From a checkpoint of a small self-supervised image encoder.
Model: 32-pixel images, arch vit, norm rmsnorm, activation relu, num experts 4, patch size [2, 2], layers 6, width 192.
Training: ademamix at rate 0.00065, batches of 128.
Data: 203450 training examples, 11.4 epochs.
Rows from block 3 of a small self-supervised image encoder, named by matrix and row number. Rows with one number within an expert belong to one neuron, the router's apart. Each number is 50 + 12 x the weight over its row's rms, rounded and kept within 0 to 99. All counts start at 0.
Before each expert's rows are labels from the 100 images, of 14976, where the router gives the expert most weight on average: "colour at peak" is the nearest of a few named colours to the mean colour under the peak. Only what is clearly more common there than usual is listed. The data: photos with spoken descriptions (Open Images, Localized Narratives). In brackets: how many of the 100, against the usual share in percent.
# router: router (model.blocks.3.mlp.router.weight, 4x192), inputs 0-47
# up: expert up (model.blocks.3.mlp.up, 4x192x192), inputs 0-47
# down: expert down (model.blocks.3.mlp.down, 4x192x192, transposed), outputs 0-47

# expert 0
colour at peak: black (81 vs 16.5)
router.0:35 60 46 39 36 41 59 45 34 42 66 65 60 73 55 36 38 42 35 21 37 53 46 63 59 56 60 57 38 32 62 62 44 51 60 41 63 36 44 54 52 69 50 58 53 55 32 56
up.29:56 50 63 58 50 39 50 71 58 58 32 31 54 43 62 59 44 52 48 50 42 64 49 65 54 54 43 31 69 45 27 79 33 67 69 63 61 57 54 55 45 53 67 61 46 46 59 27
down.29:40 50 69 47 44 63 55 50 47 51 65 40 37 51 45 46 43 55 51 27 47 58 70 48 45 61 51 57 24 46 50 57 35 32 71 28 41 38 46 46 63 67 47 39 55 69 56 47
up.30:22 36 55 51 47 30 38 69 52 54 60 33 52 35 47 29 32 50 47 29 42 42 44 49 33 42 62 56 59 52 40 64 44 51 48 56 51 45 44 50 61 70 62 49 61 52 57 24
down.30:58 54 52 68 33 59 57 48 55 47 72 41 24 52 60 64 71 52 69 34 61 55 56 59 31 49 18 62 30 46 48 74 44 43 28 46 56 41 46 63 47 52 34 25 75 49 44 36
up.31:35 55 52 57 30 48 41 50 51 48 54 35 52 42 50 36 42 43 50 51 51 18 68 43 48 42 55 57 49 46 61 53 54 59 44 78 39 49 69 55 43 32 48 30 52 64 36 39
down.31:56 45 43 81 44 36 60 57 54 61 65 50 49 43 58 57 57 61 68 56 44 57 49 55 30 47 38 40 33 32 46 50 39 61 44 62 46 41 42 72 40 40 61 48 43 46 55 62
up.32:42 54 46 41 75 50 29 52 51 44 58 40 58 37 41 58 48 63 40 38 39 42 40 22 53 53 67 44 42 56 50 46 56 59 11 50 42 44 33 50 49 81 49 47 64 81 49 56
down.32:44 69 50 58 32 53 69 47 36 51 64 49 42 57 50 62 55 75 50 46 37 65 51 74 61 25 39 65 56 62 50 61 47 51 64 49 56 59 33 73 42 54 51 36 50 38 22 22
up.33:41 47 48 45 68 56 42 36 43 80 52 39 41 25 40 47 66 56 65 32 36 36 60 60 47 62 29 31 42 56 30 38 56 73 52 57 48 45 48 52 60 58 49 42 49 38 41 37
down.33:28 57 48 39 61 45 76 52 26 17 40 45 52 35 44 67 66 57 53 47 47 65 48 45 45 35 38 50 60 38 55 67 42 40 50 52 47 63 30 79 49 40 38 56 42 53 46 51
up.34:68 62 58 69 62 40 63 57 45 73 38 55 33 41 51 57 59 47 73 51 32 60 64 68 46 50 60 38 43 53 38 80 61 52 70 58 49 72 50 57 53 56 56 33 39 42 61 35
down.34:44 60 56 53 53 44 63 52 32 37 57 38 36 34 38 51 68 44 57 43 31 58 49 64 47 56 38 66 37 43 36 71 45 33 71 32 42 68 52 56 48 41 39 55 39 44 52 69
up.35:33 59 64 49 35 59 46 41 53 41 55 31 67 63 34 40 34 32 51 60 39 47 62 46 48 38 66 45 39 62 71 55 54 61 46 74 36 62 41 59 40 44 33 41 60 52 39 54
down.35:58 48 34 62 59 52 42 42 51 64 53 49 58 47 68 55 61 61 48 61 27 69 63 61 36 46 39 44 60 51 18 51 21 62 56 31 54 48 65 45 59 51 63 56 53 32 44 42
up.36:57 45 62 51 47 55 49 56 59 57 33 37 58 64 51 46 29 40 73 24 42 58 61 61 20 59 58 65 73 42 70 57 43 55 61 61 52 50 35 50 36 49 48 60 33 43 36 34
down.36:35 47 60 63 33 28 51 51 28 51 64 51 44 49 43 44 68 59 37 58 65 35 47 48 44 52 46 51 51 51 70 57 58 39 25 46 44 53 47 58 65 50 47 61 79 44 58 52
up.37:80 49 56 62 54 59 62 53 64 47 45 53 18 49 66 38 53 43 60 52 50 40 34 43 43 33 59 63 48 46 55 54 55 51 48 30 63 78 55 54 38 56 43 42 57 59 38 66
down.37:32 35 73 49 57 61 51 50 32 33 67 58 34 37 50 57 49 60 34 43 21 69 69 39 53 43 41 83 44 52 54 67 53 41 48 39 40 53 55 56 54 45 62 32 63 78 45 48
up.38:38 41 58 50 57 47 48 64 50 57 18 60 53 66 57 25 30 48 57 29 41 35 51 54 52 69 55 16 57 61 65 46 46 56 54 56 40 53 40 59 55 49 42 64 72 25 53 52
down.38:54 42 51 52 64 86 62 26 42 70 53 57 58 50 44 51 64 52 65 42 59 56 39 69 55 85 56 46 37 53 40 40 53 18 44 30 66 46 50 34 42 60 22 57 47 49 42 55
up.39:29 55 52 43 40 35 45 61 62 54 40 47 37 58 54 63 50 55 48 55 60 80 35 49 45 61 47 46 32 51 54 61 37 48 55 44 43 30 42 41 35 58 73 42 60 81 56 48
down.39:52 76 29 51 63 62 53 38 62 52 39 47 44 68 38 50 46 36 55 30 56 63 50 37 54 55 66 43 55 52 51 39 67 48 33 56 73 44 45 32 40 44 44 70 62 56 45 34
up.40:43 55 35 42 65 50 44 56 58 49 61 39 41 37 46 77 62 62 59 40 66 45 57 30 42 56 26 33 47 51 48 41 43 42 36 82 54 35 43 65 63 59 29 36 65 70 63 44
down.40:58 54 24 38 58 28 65 36 30 54 48 51 61 46 40 55 62 39 35 22 47 46 56 70 82 28 62 56 47 49 58 52 82 47 43 50 57 57 35 54 62 48 50 49 35 45 27 47
up.41:34 47 56 57 41 45 31 58 55 38 48 47 63 69 45 44 18 39 51 47 53 59 61 34 40 55 16 59 44 38 41 62 35 33 59 64 43 71 47 45 48 44 51 58 47 41 53 37
down.41:49 34 58 33 16 62 34 57 41 35 67 49 33 24 36 65 47 49 41 64 62 62 58 40 64 60 57 70 70 65 54 42 55 42 31 60 66 46 52 35 58 39 59 58 68 62 38 58
up.42:37 39 56 53 51 37 54 76 60 40 38 46 49 44 48 51 53 60 42 54 50 52 54 49 33 57 50 31 51 66 68 53 32 44 37 63 33 48 44 58 55 72 45 56 60 42 67 62
down.42:52 35 51 67 52 56 60 60 59 46 53 56 58 39 54 43 46 32 39 69 49 65 56 39 40 81 42 60 50 41 44 51 54 44 52 31 43 68 58 24 55 48 52 55 28 55 61 50
up.43:37 46 60 52 78 43 65 45 39 68 52 65 70 47 59 47 41 66 56 47 56 68 40 53 56 50 71 55 50 59 57 54 42 46 34 40 49 60 15 50 39 99 63 72 42 52 45 43
down.43:52 41 66 69 45 31 44 52 46 70 69 35 32 49 32 56 62 54 53 37 55 55 53 49 45 50 36 49 30 49 37 59 55 48 59 57 40 36 57 57 40 51 34 57 53 51 49 51
up.44:53 54 64 67 44 34 43 59 52 49 42 35 75 43 54 62 41 36 39 35 50 67 63 45 61 51 47 45 57 60 38 65 34 49 56 39 41 55 45 35 63 75 59 50 45 49 74 27
down.44:33 67 24 34 52 68 46 60 50 37 37 47 45 36 74 48 43 24 67 55 42 32 49 39 26 55 50 42 57 37 44 63 39 59 76 51 41 58 76 37 40 21 63 42 53 61 49 32
up.45:39 63 50 39 41 49 54 54 62 60 34 41 48 61 66 57 41 45 40 46 51 26 41 60 42 54 37 37 54 47 52 45 45 48 68 55 56 67 53 47 65 34 35 43 47 66 56 39
down.45:54 49 43 60 44 37 58 47 29 42 37 38 43 52 37 45 60 71 74 66 46 50 43 43 45 47 60 48 38 47 69 48 48 47 34 72 54 32 56 57 22 31 44 59 39 34 51 82
up.46:51 38 60 52 58 50 47 51 60 39 37 28 62 65 45 55 54 62 51 59 31 73 38 55 56 55 46 39 49 81 53 49 15 48 64 55 43 48 36 29 37 38 70 62 53 49 43 25
down.46:73 76 39 56 74 70 29 52 46 57 59 68 26 57 66 74 40 59 63 58 53 48 51 38 47 30 53 55 46 45 32 58 55 33 42 47 83 48 34 58 58 55 44 43 52 65 64 60
up.47:43 39 63 74 56 64 25 49 39 59 68 54 65 45 80 61 51 47 47 63 49 33 43 69 40 53 59 38 32 57 56 65 62 50 31 21 50 43 32 50 52 62 58 41 57 53 58 46
down.47:49 58 43 39 63 55 64 35 35 54 40 58 42 60 28 38 51 64 59 24 57 47 56 57 53 47 56 44 85 54 58 50 54 63 35 55 71 68 43 64 57 66 32 75 48 36 49 51
up.48:25 58 60 50 60 48 39 62 49 64 40 53 60 49 57 66 34 83 56 43 23 55 56 51 71 63 56 40 49 59 28 56 55 57 57 46 65 47 20 86 53 71 57 51 53 40 42 32
down.48:40 45 43 44 35 44 86 48 53 37 44 45 45 57 52 43 61 50 48 29 64 69 51 65 38 52 57 70 42 48 50 74 37 35 51 27 45 38 44 41 51 53 40 48 61 45 35 51
up.49:18 55 47 53 64 53 51 54 64 63 37 60 44 48 47 44 50 28 53 48 55 40 46 53 57 59 54 25 64 44 53 46 72 77 45 55 31 61 54 60 55 62 41 40 50 40 79 46
down.49:60 58 29 41 67 34 37 63 56 54 47 58 48 47 58 36 30 43 74 57 59 32 33 73 63 42 74 32 32 36 50 52 66 48 44 59 74 48 41 67 46 63 52 45 50 56 60 57
up.50:48 31 64 49 44 57 62 50 53 42 44 54 69 66 42 26 51 45 45 48 39 50 50 38 45 62 64 26 51 53 54 47 41 50 60 64 50 71 44 43 52 49 45 71 50 18 55 57
down.50:50 41 54 63 58 66 37 32 26 71 59 57 71 50 43 53 58 58 41 58 45 37 44 59 46 92 43 38 41 40 43 41 49 42 60 47 52 58 48 61 45 66 25 68 53 54 51 44

# expert 3
colour at peak: white (39 vs 7.7); pink (31 vs 9.8)
router.3:43 56 60 67 51 42 47 41 55 69 54 46 52 62 45 54 37 56 60 63 74 51 56 62 18 56 49 29 47 59 47 65 59 40 34 49 44 51 55 49 27 47 31 74 58 50 45 55
up.29:58 42 57 90 61 60 63 36 43 51 42 45 44 41 58 53 39 48 71 42 49 42 71 45 50 62 61 52 33 44 82 47 41 75 44 55 61 56 45 53 52 35 48 47 54 51 60 57
down.29:56 42 64 62 39 62 62 46 50 57 50 31 46 39 49 58 53 53 50 43 53 35 57 47 61 67 31 60 49 32 62 35 44 57 38 55 70 61 49 51 56 42 63 54 35 72 72 60
up.30:50 39 46 32 51 35 34 48 53 35 48 53 44 54 63 42 46 44 46 35 55 55 47 48 53 40 62 43 61 36 62 41 55 58 29 37 57 46 47 29 57 64 62 48 53 48 42 78
down.30:37 33 42 52 77 39 65 71 45 47 33 55 53 42 41 56 48 72 56 45 72 44 74 31 57 58 45 46 68 36 65 51 59 54 48 49 34 57 33 66 61 56 41 30 39 53 57 48
up.31:40 54 51 50 43 45 55 55 43 60 56 56 52 71 55 42 25 59 59 38 47 49 33 19 50 33 54 60 70 46 62 56 29 46 46 41 38 61 37 62 31 53 34 48 68 45 53 58
down.31:44 68 41 64 44 67 75 38 35 57 40 55 57 57 49 51 42 48 61 61 43 30 45 50 44 46 29 52 67 49 68 45 38 44 43 47 59 63 46 41 42 49 31 68 34 56 59 57
up.32:34 60 53 64 54 44 47 46 35 58 55 56 39 34 50 51 46 69 19 54 56 46 21 51 53 41 60 57 75 47 71 58 46 34 32 40 63 46 44 60 54 65 39 50 49 55 55 46
down.32:67 55 42 57 67 44 53 45 49 50 47 34 57 60 46 48 56 34 62 55 48 73 53 56 44 50 27 40 62 38 36 59 47 59 49 57 40 71 55 49 43 45 46 68 59 26 52 47
up.33:45 68 49 37 42 39 61 66 57 58 52 60 30 33 46 52 70 59 62 44 60 37 53 52 46 48 45 70 29 62 53 51 53 58 80 63 47 49 47 51 59 35 61 46 63 49 54 53
down.33:63 56 50 51 51 49 45 38 76 77 75 45 50 49 41 64 59 57 34 55 64 64 30 71 41 56 67 47 74 70 27 31 62 46 52 50 23 44 42 36 69 48 39 65 43 62 66 29
up.34:48 44 62 48 63 58 53 42 60 60 34 48 66 43 38 56 44 59 76 42 71 44 73 59 43 45 58 28 57 63 63 61 51 53 55 59 50 58 42 53 61 57 59 69 57 52 61 67
down.34:66 57 48 60 53 70 58 51 68 52 45 47 43 64 44 44 59 54 55 31 58 43 58 51 44 50 42 45 34 41 53 42 51 52 53 67 46 26 55 34 61 34 32 53 54 71 51 54
up.35:60 36 73 56 50 59 51 40 48 41 39 49 45 58 61 51 43 46 60 34 35 44 73 60 46 66 41 43 36 65 44 49 48 73 61 63 35 47 49 53 35 43 29 38 48 39 39 44
down.35:50 56 61 45 28 51 38 52 53 45 60 57 43 52 62 36 58 50 55 37 57 59 39 58 47 61 42 65 29 54 47 32 55 43 41 42 62 32 63 35 39 52 55 51 72 40 25 61
up.36:55 35 62 49 67 64 62 48 57 41 50 45 57 56 61 42 20 64 54 24 57 73 62 43 72 56 42 52 48 30 43 73 28 47 62 67 58 51 39 50 45 66 50 64 62 65 75 55
down.36:41 48 49 18 80 35 24 41 68 41 46 50 43 51 44 37 49 42 62 39 45 67 46 40 73 35 49 73 69 44 49 35 75 64 43 35 56 56 59 39 51 37 57 56 54 37 57 45
up.37:61 51 66 52 49 46 72 39 43 42 38 64 76 68 67 62 44 53 38 55 47 44 62 47 47 65 61 33 43 48 68 60 47 46 46 49 49 49 42 47 48 63 27 45 59 59 62 42
down.37:41 59 61 46 30 55 62 55 40 43 45 51 50 58 35 50 32 22 32 35 30 40 44 43 51 58 63 54 49 40 54 52 39 41 67 46 44 65 73 45 35 26 55 50 69 40 56 52
up.38:57 56 41 78 41 50 35 55 37 61 63 60 48 39 41 51 52 52 12 59 47 29 37 65 59 44 34 48 56 44 63 60 50 51 26 59 81 56 53 63 64 72 57 55 66 42 56 57
down.38:77 64 51 53 88 49 37 37 55 67 56 56 63 56 46 52 54 52 50 56 58 67 51 73 61 35 41 51 64 49 56 54 64 79 55 58 47 48 42 51 52 49 44 46 50 39 51 29
up.39:40 15 83 55 42 58 68 59 50 30 62 30 34 50 50 57 46 61 47 39 44 55 79 41 49 70 67 43 29 61 47 69 18 47 53 57 56 47 53 55 43 69 50 50 53 66 34 68
down.39:45 55 65 32 44 51 62 51 65 45 42 51 44 41 51 21 41 38 63 60 43 53 42 67 56 62 59 48 46 47 47 50 66 58 39 50 56 44 47 38 54 36 70 48 30 40 58 53
up.40:65 41 52 52 32 61 40 71 45 38 35 46 75 50 81 35 56 39 55 60 76 57 46 43 56 52 39 47 54 56 48 42 22 38 33 49 40 50 46 41 51 52 65 65 44 55 49 50
down.40:37 50 26 36 42 49 42 57 20 62 39 54 49 71 56 50 48 55 45 38 70 37 32 73 54 34 43 64 39 47 66 39 51 72 58 62 32 53 58 65 73 63 51 39 81 71 59 37
up.41:35 39 55 62 53 49 83 44 47 55 56 59 41 32 60 34 47 58 34 43 51 61 38 44 58 58 80 51 47 52 55 46 43 55 44 24 48 58 47 64 57 55 40 45 53 51 46 54
down.41:44 54 49 23 62 65 56 43 47 45 68 51 38 57 27 45 51 35 67 40 56 71 45 57 47 42 67 32 63 50 55 78 56 59 47 65 55 60 59 54 29 52 36 55 62 39 38 48
up.42:55 31 45 37 36 59 40 79 52 48 36 73 63 58 58 49 38 59 47 64 32 59 21 64 57 47 57 36 37 52 42 46 48 72 66 40 49 50 47 39 47 67 74 62 39 36 40 48
down.42:47 35 55 60 59 49 74 52 57 34 47 35 50 46 27 65 54 64 41 41 60 56 66 34 58 38 78 66 42 56 63 52 66 33 42 56 34 36 47 57 56 51 51 29 47 72 31 56
up.43:51 27 58 35 42 39 40 65 50 48 39 53 53 46 66 44 38 50 65 49 44 38 37 50 47 47 53 43 33 72 48 60 36 75 48 33 41 49 43 57 35 81 34 45 61 59 37 64
down.43:61 49 67 59 34 66 54 52 52 48 50 30 38 52 50 52 83 59 43 59 56 34 60 44 38 45 60 56 32 65 66 46 48 55 46 37 34 48 68 47 58 44 44 28 62 62 42 53
up.44:39 29 68 47 67 57 39 62 42 52 70 30 49 56 52 50 43 71 67 31 59 46 67 47 43 51 60 61 51 71 41 48 59 58 40 55 55 55 41 75 65 75 35 39 73 62 35 65
down.44:36 32 78 44 47 52 67 40 61 44 44 53 45 46 42 32 66 56 65 52 41 42 65 80 68 56 62 42 45 56 60 55 58 59 50 44 58 50 53 55 34 60 62 54 42 31 47 71
up.45:37 55 64 69 46 57 72 39 59 34 30 63 55 63 35 58 29 45 65 12 51 55 46 51 51 62 47 37 44 48 46 47 52 38 57 46 38 42 46 46 32 36 35 61 50 53 50 47
down.45:47 53 69 54 46 37 29 65 51 42 52 52 64 25 67 31 48 37 49 57 34 44 65 65 46 63 50 55 62 43 31 59 55 66 53 57 50 44 53 65 56 64 75 33 61 50 50 55
up.46:71 30 56 52 51 55 47 45 48 27 51 70 62 63 41 57 57 61 47 42 62 56 65 45 55 35 52 45 71 40 56 65 43 60 23 58 58 44 34 39 54 81 51 58 58 41 45 65
down.46:58 57 60 64 66 50 52 37 50 49 46 69 57 63 39 34 59 56 71 49 63 36 48 56 61 31 42 77 35 65 69 50 68 39 56 82 63 46 43 43 60 47 43 63 58 52 50 62
up.47:43 56 43 37 45 30 61 39 31 62 71 65 36 57 33 59 50 47 48 54 31 41 63 35 62 38 30 27 50 44 32 49 56 37 55 36 43 44 42 73 66 64 38 64 70 45 53 50
down.47:64 52 59 56 59 59 86 31 64 60 37 47 30 61 60 58 43 55 53 33 50 61 40 43 33 57 55 64 39 32 61 35 49 62 73 25 57 47 45 48 56 40 31 45 36 38 54 46
up.48:51 27 47 56 75 50 48 68 32 57 58 50 28 53 30 42 49 66 44 35 58 33 55 58 42 53 38 61 47 55 33 37 48 58 60 80 50 35 41 61 77 76 51 20 35 47 61 61
down.48:48 45 73 55 50 32 49 45 53 40 72 37 53 46 38 53 68 62 49 35 44 53 43 60 40 50 85 45 46 62 36 70 60 54 43 48 56 58 50 68 44 64 53 41 62 58 14 52
up.49:65 54 48 32 47 53 50 60 73 52 59 71 36 51 58 49 38 71 61 31 57 46 36 38 46 51 84 41 45 63 54 59 62 22 41 47 61 48 27 54 41 61 37 54 50 51 37 60
down.49:48 55 48 60 57 40 72 51 56 53 48 40 07 59 39 51 69 61 49 55 68 34 34 34 41 56 67 61 37 27 43 58 68 66 42 61 42 46 50 66 46 57 58 28 54 47 54 43
up.50:45 36 76 76 54 55 71 56 63 37 48 33 34 50 60 46 60 41 44 21 41 63 59 61 51 53 70 51 39 56 49 63 43 75 48 63 47 45 34 51 35 60 41 51 60 31 41 44
down.50:70 61 55 76 49 56 42 46 64 42 55 47 32 60 52 50 68 53 44 43 56 44 43 46 51 63 43 72 36 48 47 23 55 59 50 60 55 31 40 42 39 47 38 35 58 35 39 45

# expert 1
colour at peak: brown (73 vs 29.6)
router.1:57 72 36 49 45 56 59 64 47 65 14 52 42 38 40 64 69 41 71 56 56 60 29 52 81 41 37 47 49 45 44 40 57 58 70 69 46 67 41 44 59 40 68 36 31 37 70 27
up.29:52 53 52 63 54 34 55 61 59 58 54 73 54 65 43 37 42 49 74 44 65 52 74 70 51 57 46 43 66 45 62 71 57 46 65 51 63 59 39 60 62 57 54 46 53 37 58 47
down.29:61 71 37 42 61 53 78 48 39 66 46 62 51 55 41 47 61 78 52 72 73 51 38 69 59 56 46 61 40 49 58 63 46 52 74 36 52 58 42 66 64 35 30 44 57 27 60 57
up.30:51 51 56 42 64 47 73 49 69 55 54 56 40 47 51 63 37 59 53 61 33 55 60 39 26 60 53 31 76 64 58 53 45 34 49 34 65 47 57 44 23 52 81 66 32 50 50 78
down.30:41 44 45 46 58 52 46 56 30 34 38 43 40 42 45 62 43 52 46 36 47 34 76 42 57 68 41 50 42 47 75 50 30 73 41 52 57 43 42 70 30 53 25 58 49 58 42 71
up.31:46 37 45 75 75 82 59 55 51 66 65 55 51 60 47 44 47 30 43 54 53 48 57 43 29 71 27 35 70 53 81 49 55 45 45 43 68 31 52 34 56 49 44 65 53 54 64 57
down.31:50 58 57 27 37 53 55 40 49 50 51 74 60 69 71 47 59 56 43 48 53 58 51 68 72 52 82 43 45 71 56 48 63 58 42 23 56 60 42 73 48 58 56 49 69 61 29 54
up.32:31 20 54 50 27 62 41 63 48 50 48 39 60 50 59 15 26 44 72 46 56 52 49 60 47 52 32 32 56 60 34 67 56 48 43 52 36 57 45 49 34 50 64 66 50 57 47 49
down.32:44 30 66 74 38 35 52 46 60 62 67 53 33 52 44 62 53 38 45 44 52 41 37 45 47 74 32 60 64 54 57 31 44 41 49 52 29 31 52 31 37 49 58 68 48 53 47 45
up.33:62 47 42 47 62 52 61 37 70 48 52 60 36 47 33 63 67 57 52 40 58 73 48 50 39 55 40 33 72 51 60 51 60 36 40 28 65 58 47 34 26 57 50 42 33 20 48 48
down.33:62 73 26 38 54 33 46 61 54 49 55 50 63 35 59 47 51 51 47 53 53 54 51 53 36 63 44 49 44 31 45 50 64 53 47 49 58 49 35 56 59 52 42 52 59 46 48 65
up.34:53 44 53 49 50 69 41 44 47 35 46 52 48 67 50 52 53 53 54 49 65 50 43 65 39 39 44 43 29 64 71 44 48 81 23 65 58 55 29 62 72 71 51 43 78 61 50 46
down.34:39 37 54 29 64 61 33 56 39 58 54 63 60 52 59 37 09 30 42 43 42 36 90 81 47 66 49 61 46 43 50 55 54 63 65 69 42 42 49 63 46 43 57 49 43 50 33 58
up.35:65 46 60 53 72 53 70 33 49 53 54 51 52 48 51 16 36 56 55 25 55 69 43 55 32 47 70 68 58 67 53 64 44 63 49 46 57 45 47 37 50 57 48 51 66 34 43 39
down.35:51 71 39 61 40 62 61 41 46 46 63 26 39 47 35 64 55 52 51 46 43 43 35 39 27 57 42 66 44 39 26 61 48 46 60 75 55 74 66 50 61 35 55 50 63 46 71 57
up.36:37 49 51 55 47 57 51 91 60 76 25 36 37 43 59 62 54 61 68 52 60 43 51 65 31 48 36 28 41 45 56 60 23 71 65 75 45 50 49 72 59 47 60 55 52 50 84 53
down.36:71 58 63 76 51 58 46 24 54 48 34 42 42 59 57 39 45 50 67 47 46 58 50 54 70 28 53 59 41 70 62 54 25 49 45 57 67 36 49 30 42 52 35 51 50 66 32 35
up.37:51 49 48 49 42 62 65 51 64 53 42 23 25 40 54 51 63 52 68 37 67 50 39 63 44 49 57 47 38 50 31 39 33 57 61 60 47 24 47 40 37 50 48 57 37 62 50 45
down.37:54 52 50 54 44 40 41 58 63 29 62 42 33 25 53 44 50 40 42 43 55 36 47 49 48 30 54 59 70 57 38 56 65 42 33 60 58 50 53 35 55 32 55 29 67 54 49 40
up.38:82 44 45 54 39 46 41 44 49 52 54 46 48 56 48 65 47 85 44 58 50 40 56 34 62 43 40 48 51 41 39 46 40 46 36 62 53 82 58 51 54 45 52 64 43 50 53 81
down.38:54 88 40 42 74 56 50 37 58 46 50 41 67 77 27 37 45 44 44 35 55 66 49 48 45 38 66 47 34 40 53 64 51 58 53 58 59 47 49 36 40 60 39 57 55 62 46 30
up.39:34 44 53 64 52 42 44 64 40 46 58 67 40 40 48 53 53 45 71 43 49 54 57 38 45 50 29 45 74 53 41 41 45 35 35 48 64 43 37 58 65 54 73 44 29 35 54 38
down.39:87 43 55 66 61 44 61 32 33 41 68 36 50 39 39 51 46 59 57 39 70 58 74 40 61 52 44 53 53 57 56 54 44 44 28 50 68 38 39 56 48 52 13 51 40 55 54 75
up.40:37 50 54 65 43 58 80 47 25 43 62 56 52 67 49 45 34 69 53 74 42 38 55 53 63 64 52 41 59 52 75 53 42 63 56 38 36 53 41 56 39 52 41 46 24 61 41 65
down.40:41 41 32 32 58 56 48 56 45 56 57 34 24 47 38 82 45 57 29 58 65 24 54 42 40 55 61 58 47 58 72 61 53 48 36 66 57 45 47 76 29 42 41 59 44 56 46 75
up.41:60 38 58 67 59 48 37 58 59 28 35 25 41 33 70 31 62 34 57 36 74 50 55 84 36 54 70 43 61 50 50 49 34 49 44 60 53 31 46 45 28 53 55 53 46 51 57 38
down.41:55 57 59 58 42 63 66 36 55 43 53 73 50 68 46 53 33 44 49 48 54 40 56 35 32 37 46 54 62 51 45 54 45 53 62 32 70 62 60 41 55 45 37 61 62 49 37 49
up.42:43 30 52 49 59 66 49 55 40 41 41 43 75 60 63 62 37 54 37 70 43 29 49 50 48 61 57 42 53 47 77 40 47 52 38 56 56 48 40 61 31 66 41 50 38 69 47 63
down.42:46 63 64 64 46 27 69 25 36 59 42 53 45 55 38 55 46 41 52 30 53 31 13 43 68 48 51 38 48 40 45 29 49 51 42 43 56 38 48 38 19 29 48 55 38 37 39 46
up.43:61 46 56 48 59 60 43 52 69 50 33 56 61 78 56 38 37 42 56 40 73 42 47 78 40 47 44 55 48 62 61 49 54 56 36 49 61 65 45 60 67 65 34 53 79 59 51 59
down.43:52 42 58 57 70 51 27 43 57 60 27 57 42 54 48 25 08 47 82 60 58 36 70 66 38 66 44 62 46 48 47 46 71 56 47 65 41 38 53 57 49 39 50 48 50 65 37 69
up.44:50 52 53 55 56 37 50 36 54 56 45 48 50 46 68 44 55 37 72 49 39 72 54 40 51 61 25 42 48 56 49 49 44 53 34 34 53 48 46 34 24 54 41 49 64 55 25 56
down.44:39 62 55 44 52 61 47 47 50 61 64 65 63 65 69 36 57 55 42 56 45 46 17 62 43 31 72 67 45 39 44 66 50 42 66 60 44 65 60 41 74 52 57 45 57 49 69 28
up.45:37 50 54 39 68 34 36 30 49 52 62 47 28 39 55 45 49 51 62 27 33 64 41 35 47 49 51 41 46 43 43 50 59 50 36 45 40 37 50 50 35 65 48 42 53 53 40 65
down.45:58 60 42 56 53 47 53 45 51 32 76 37 33 57 44 50 36 41 32 50 49 52 27 54 29 48 54 85 43 33 40 68 69 45 48 53 46 72 57 53 61 48 67 54 58 50 75 51
up.46:31 25 57 60 45 65 68 34 37 21 64 41 31 47 46 44 35 58 52 48 59 61 32 58 44 43 64 47 61 62 51 52 39 67 38 17 59 38 50 65 50 49 44 54 84 55 25 64
down.46:47 39 50 46 51 64 53 60 63 31 45 44 47 71 76 33 31 22 50 55 50 70 44 36 44 57 53 64 60 36 43 61 46 59 35 59 31 58 64 41 49 49 65 56 64 50 57 34
up.47:49 33 59 60 54 40 50 41 57 34 46 35 54 54 45 22 45 54 51 40 48 40 47 55 55 56 59 53 57 51 44 45 44 41 45 56 38 64 45 50 55 55 47 65 59 34 45 38
down.47:46 26 64 65 60 58 38 43 50 44 60 52 61 56 40 52 42 56 48 36 53 50 65 52 36 65 59 54 55 57 53 59 40 46 56 37 78 67 60 33 60 55 33 71 68 50 40 65
up.48:46 31 53 71 64 66 60 48 58 42 53 57 33 49 69 64 38 50 61 65 58 45 53 40 27 53 75 36 50 59 50 48 41 47 36 33 48 55 55 43 38 39 58 58 39 35 42 64
down.48:59 60 34 36 23 48 51 63 51 67 31 47 59 54 92 42 56 37 47 55 44 48 41 50 59 49 52 41 68 49 43 37 52 60 42 68 29 49 57 32 51 47 51 53 57 60 48 35
up.49:37 56 56 56 41 57 56 53 67 49 59 52 67 64 57 60 45 38 61 56 38 60 48 32 56 52 37 40 61 39 40 42 37 41 63 48 10 56 45 35 46 43 57 52 33 54 41 32
down.49:41 52 27 49 55 44 42 52 52 64 68 67 46 48 34 25 74 78 66 61 57 60 61 46 29 54 35 70 29 53 59 62 52 46 53 58 51 36 58 44 54 58 63 58 62 48 54 63
up.50:46 32 55 52 43 27 56 57 36 39 63 48 92 53 40 29 51 33 56 35 41 40 59 54 70 61 60 42 48 38 55 54 55 47 29 48 46 60 47 37 70 64 51 57 51 55 35 66
down.50:35 24 56 60 35 39 58 69 46 36 46 35 49 30 44 58 43 48 54 63 71 48 59 24 50 56 46 62 60 56 52 62 43 23 16 45 35 51 44 35 34 63 65 58 51 59 29 63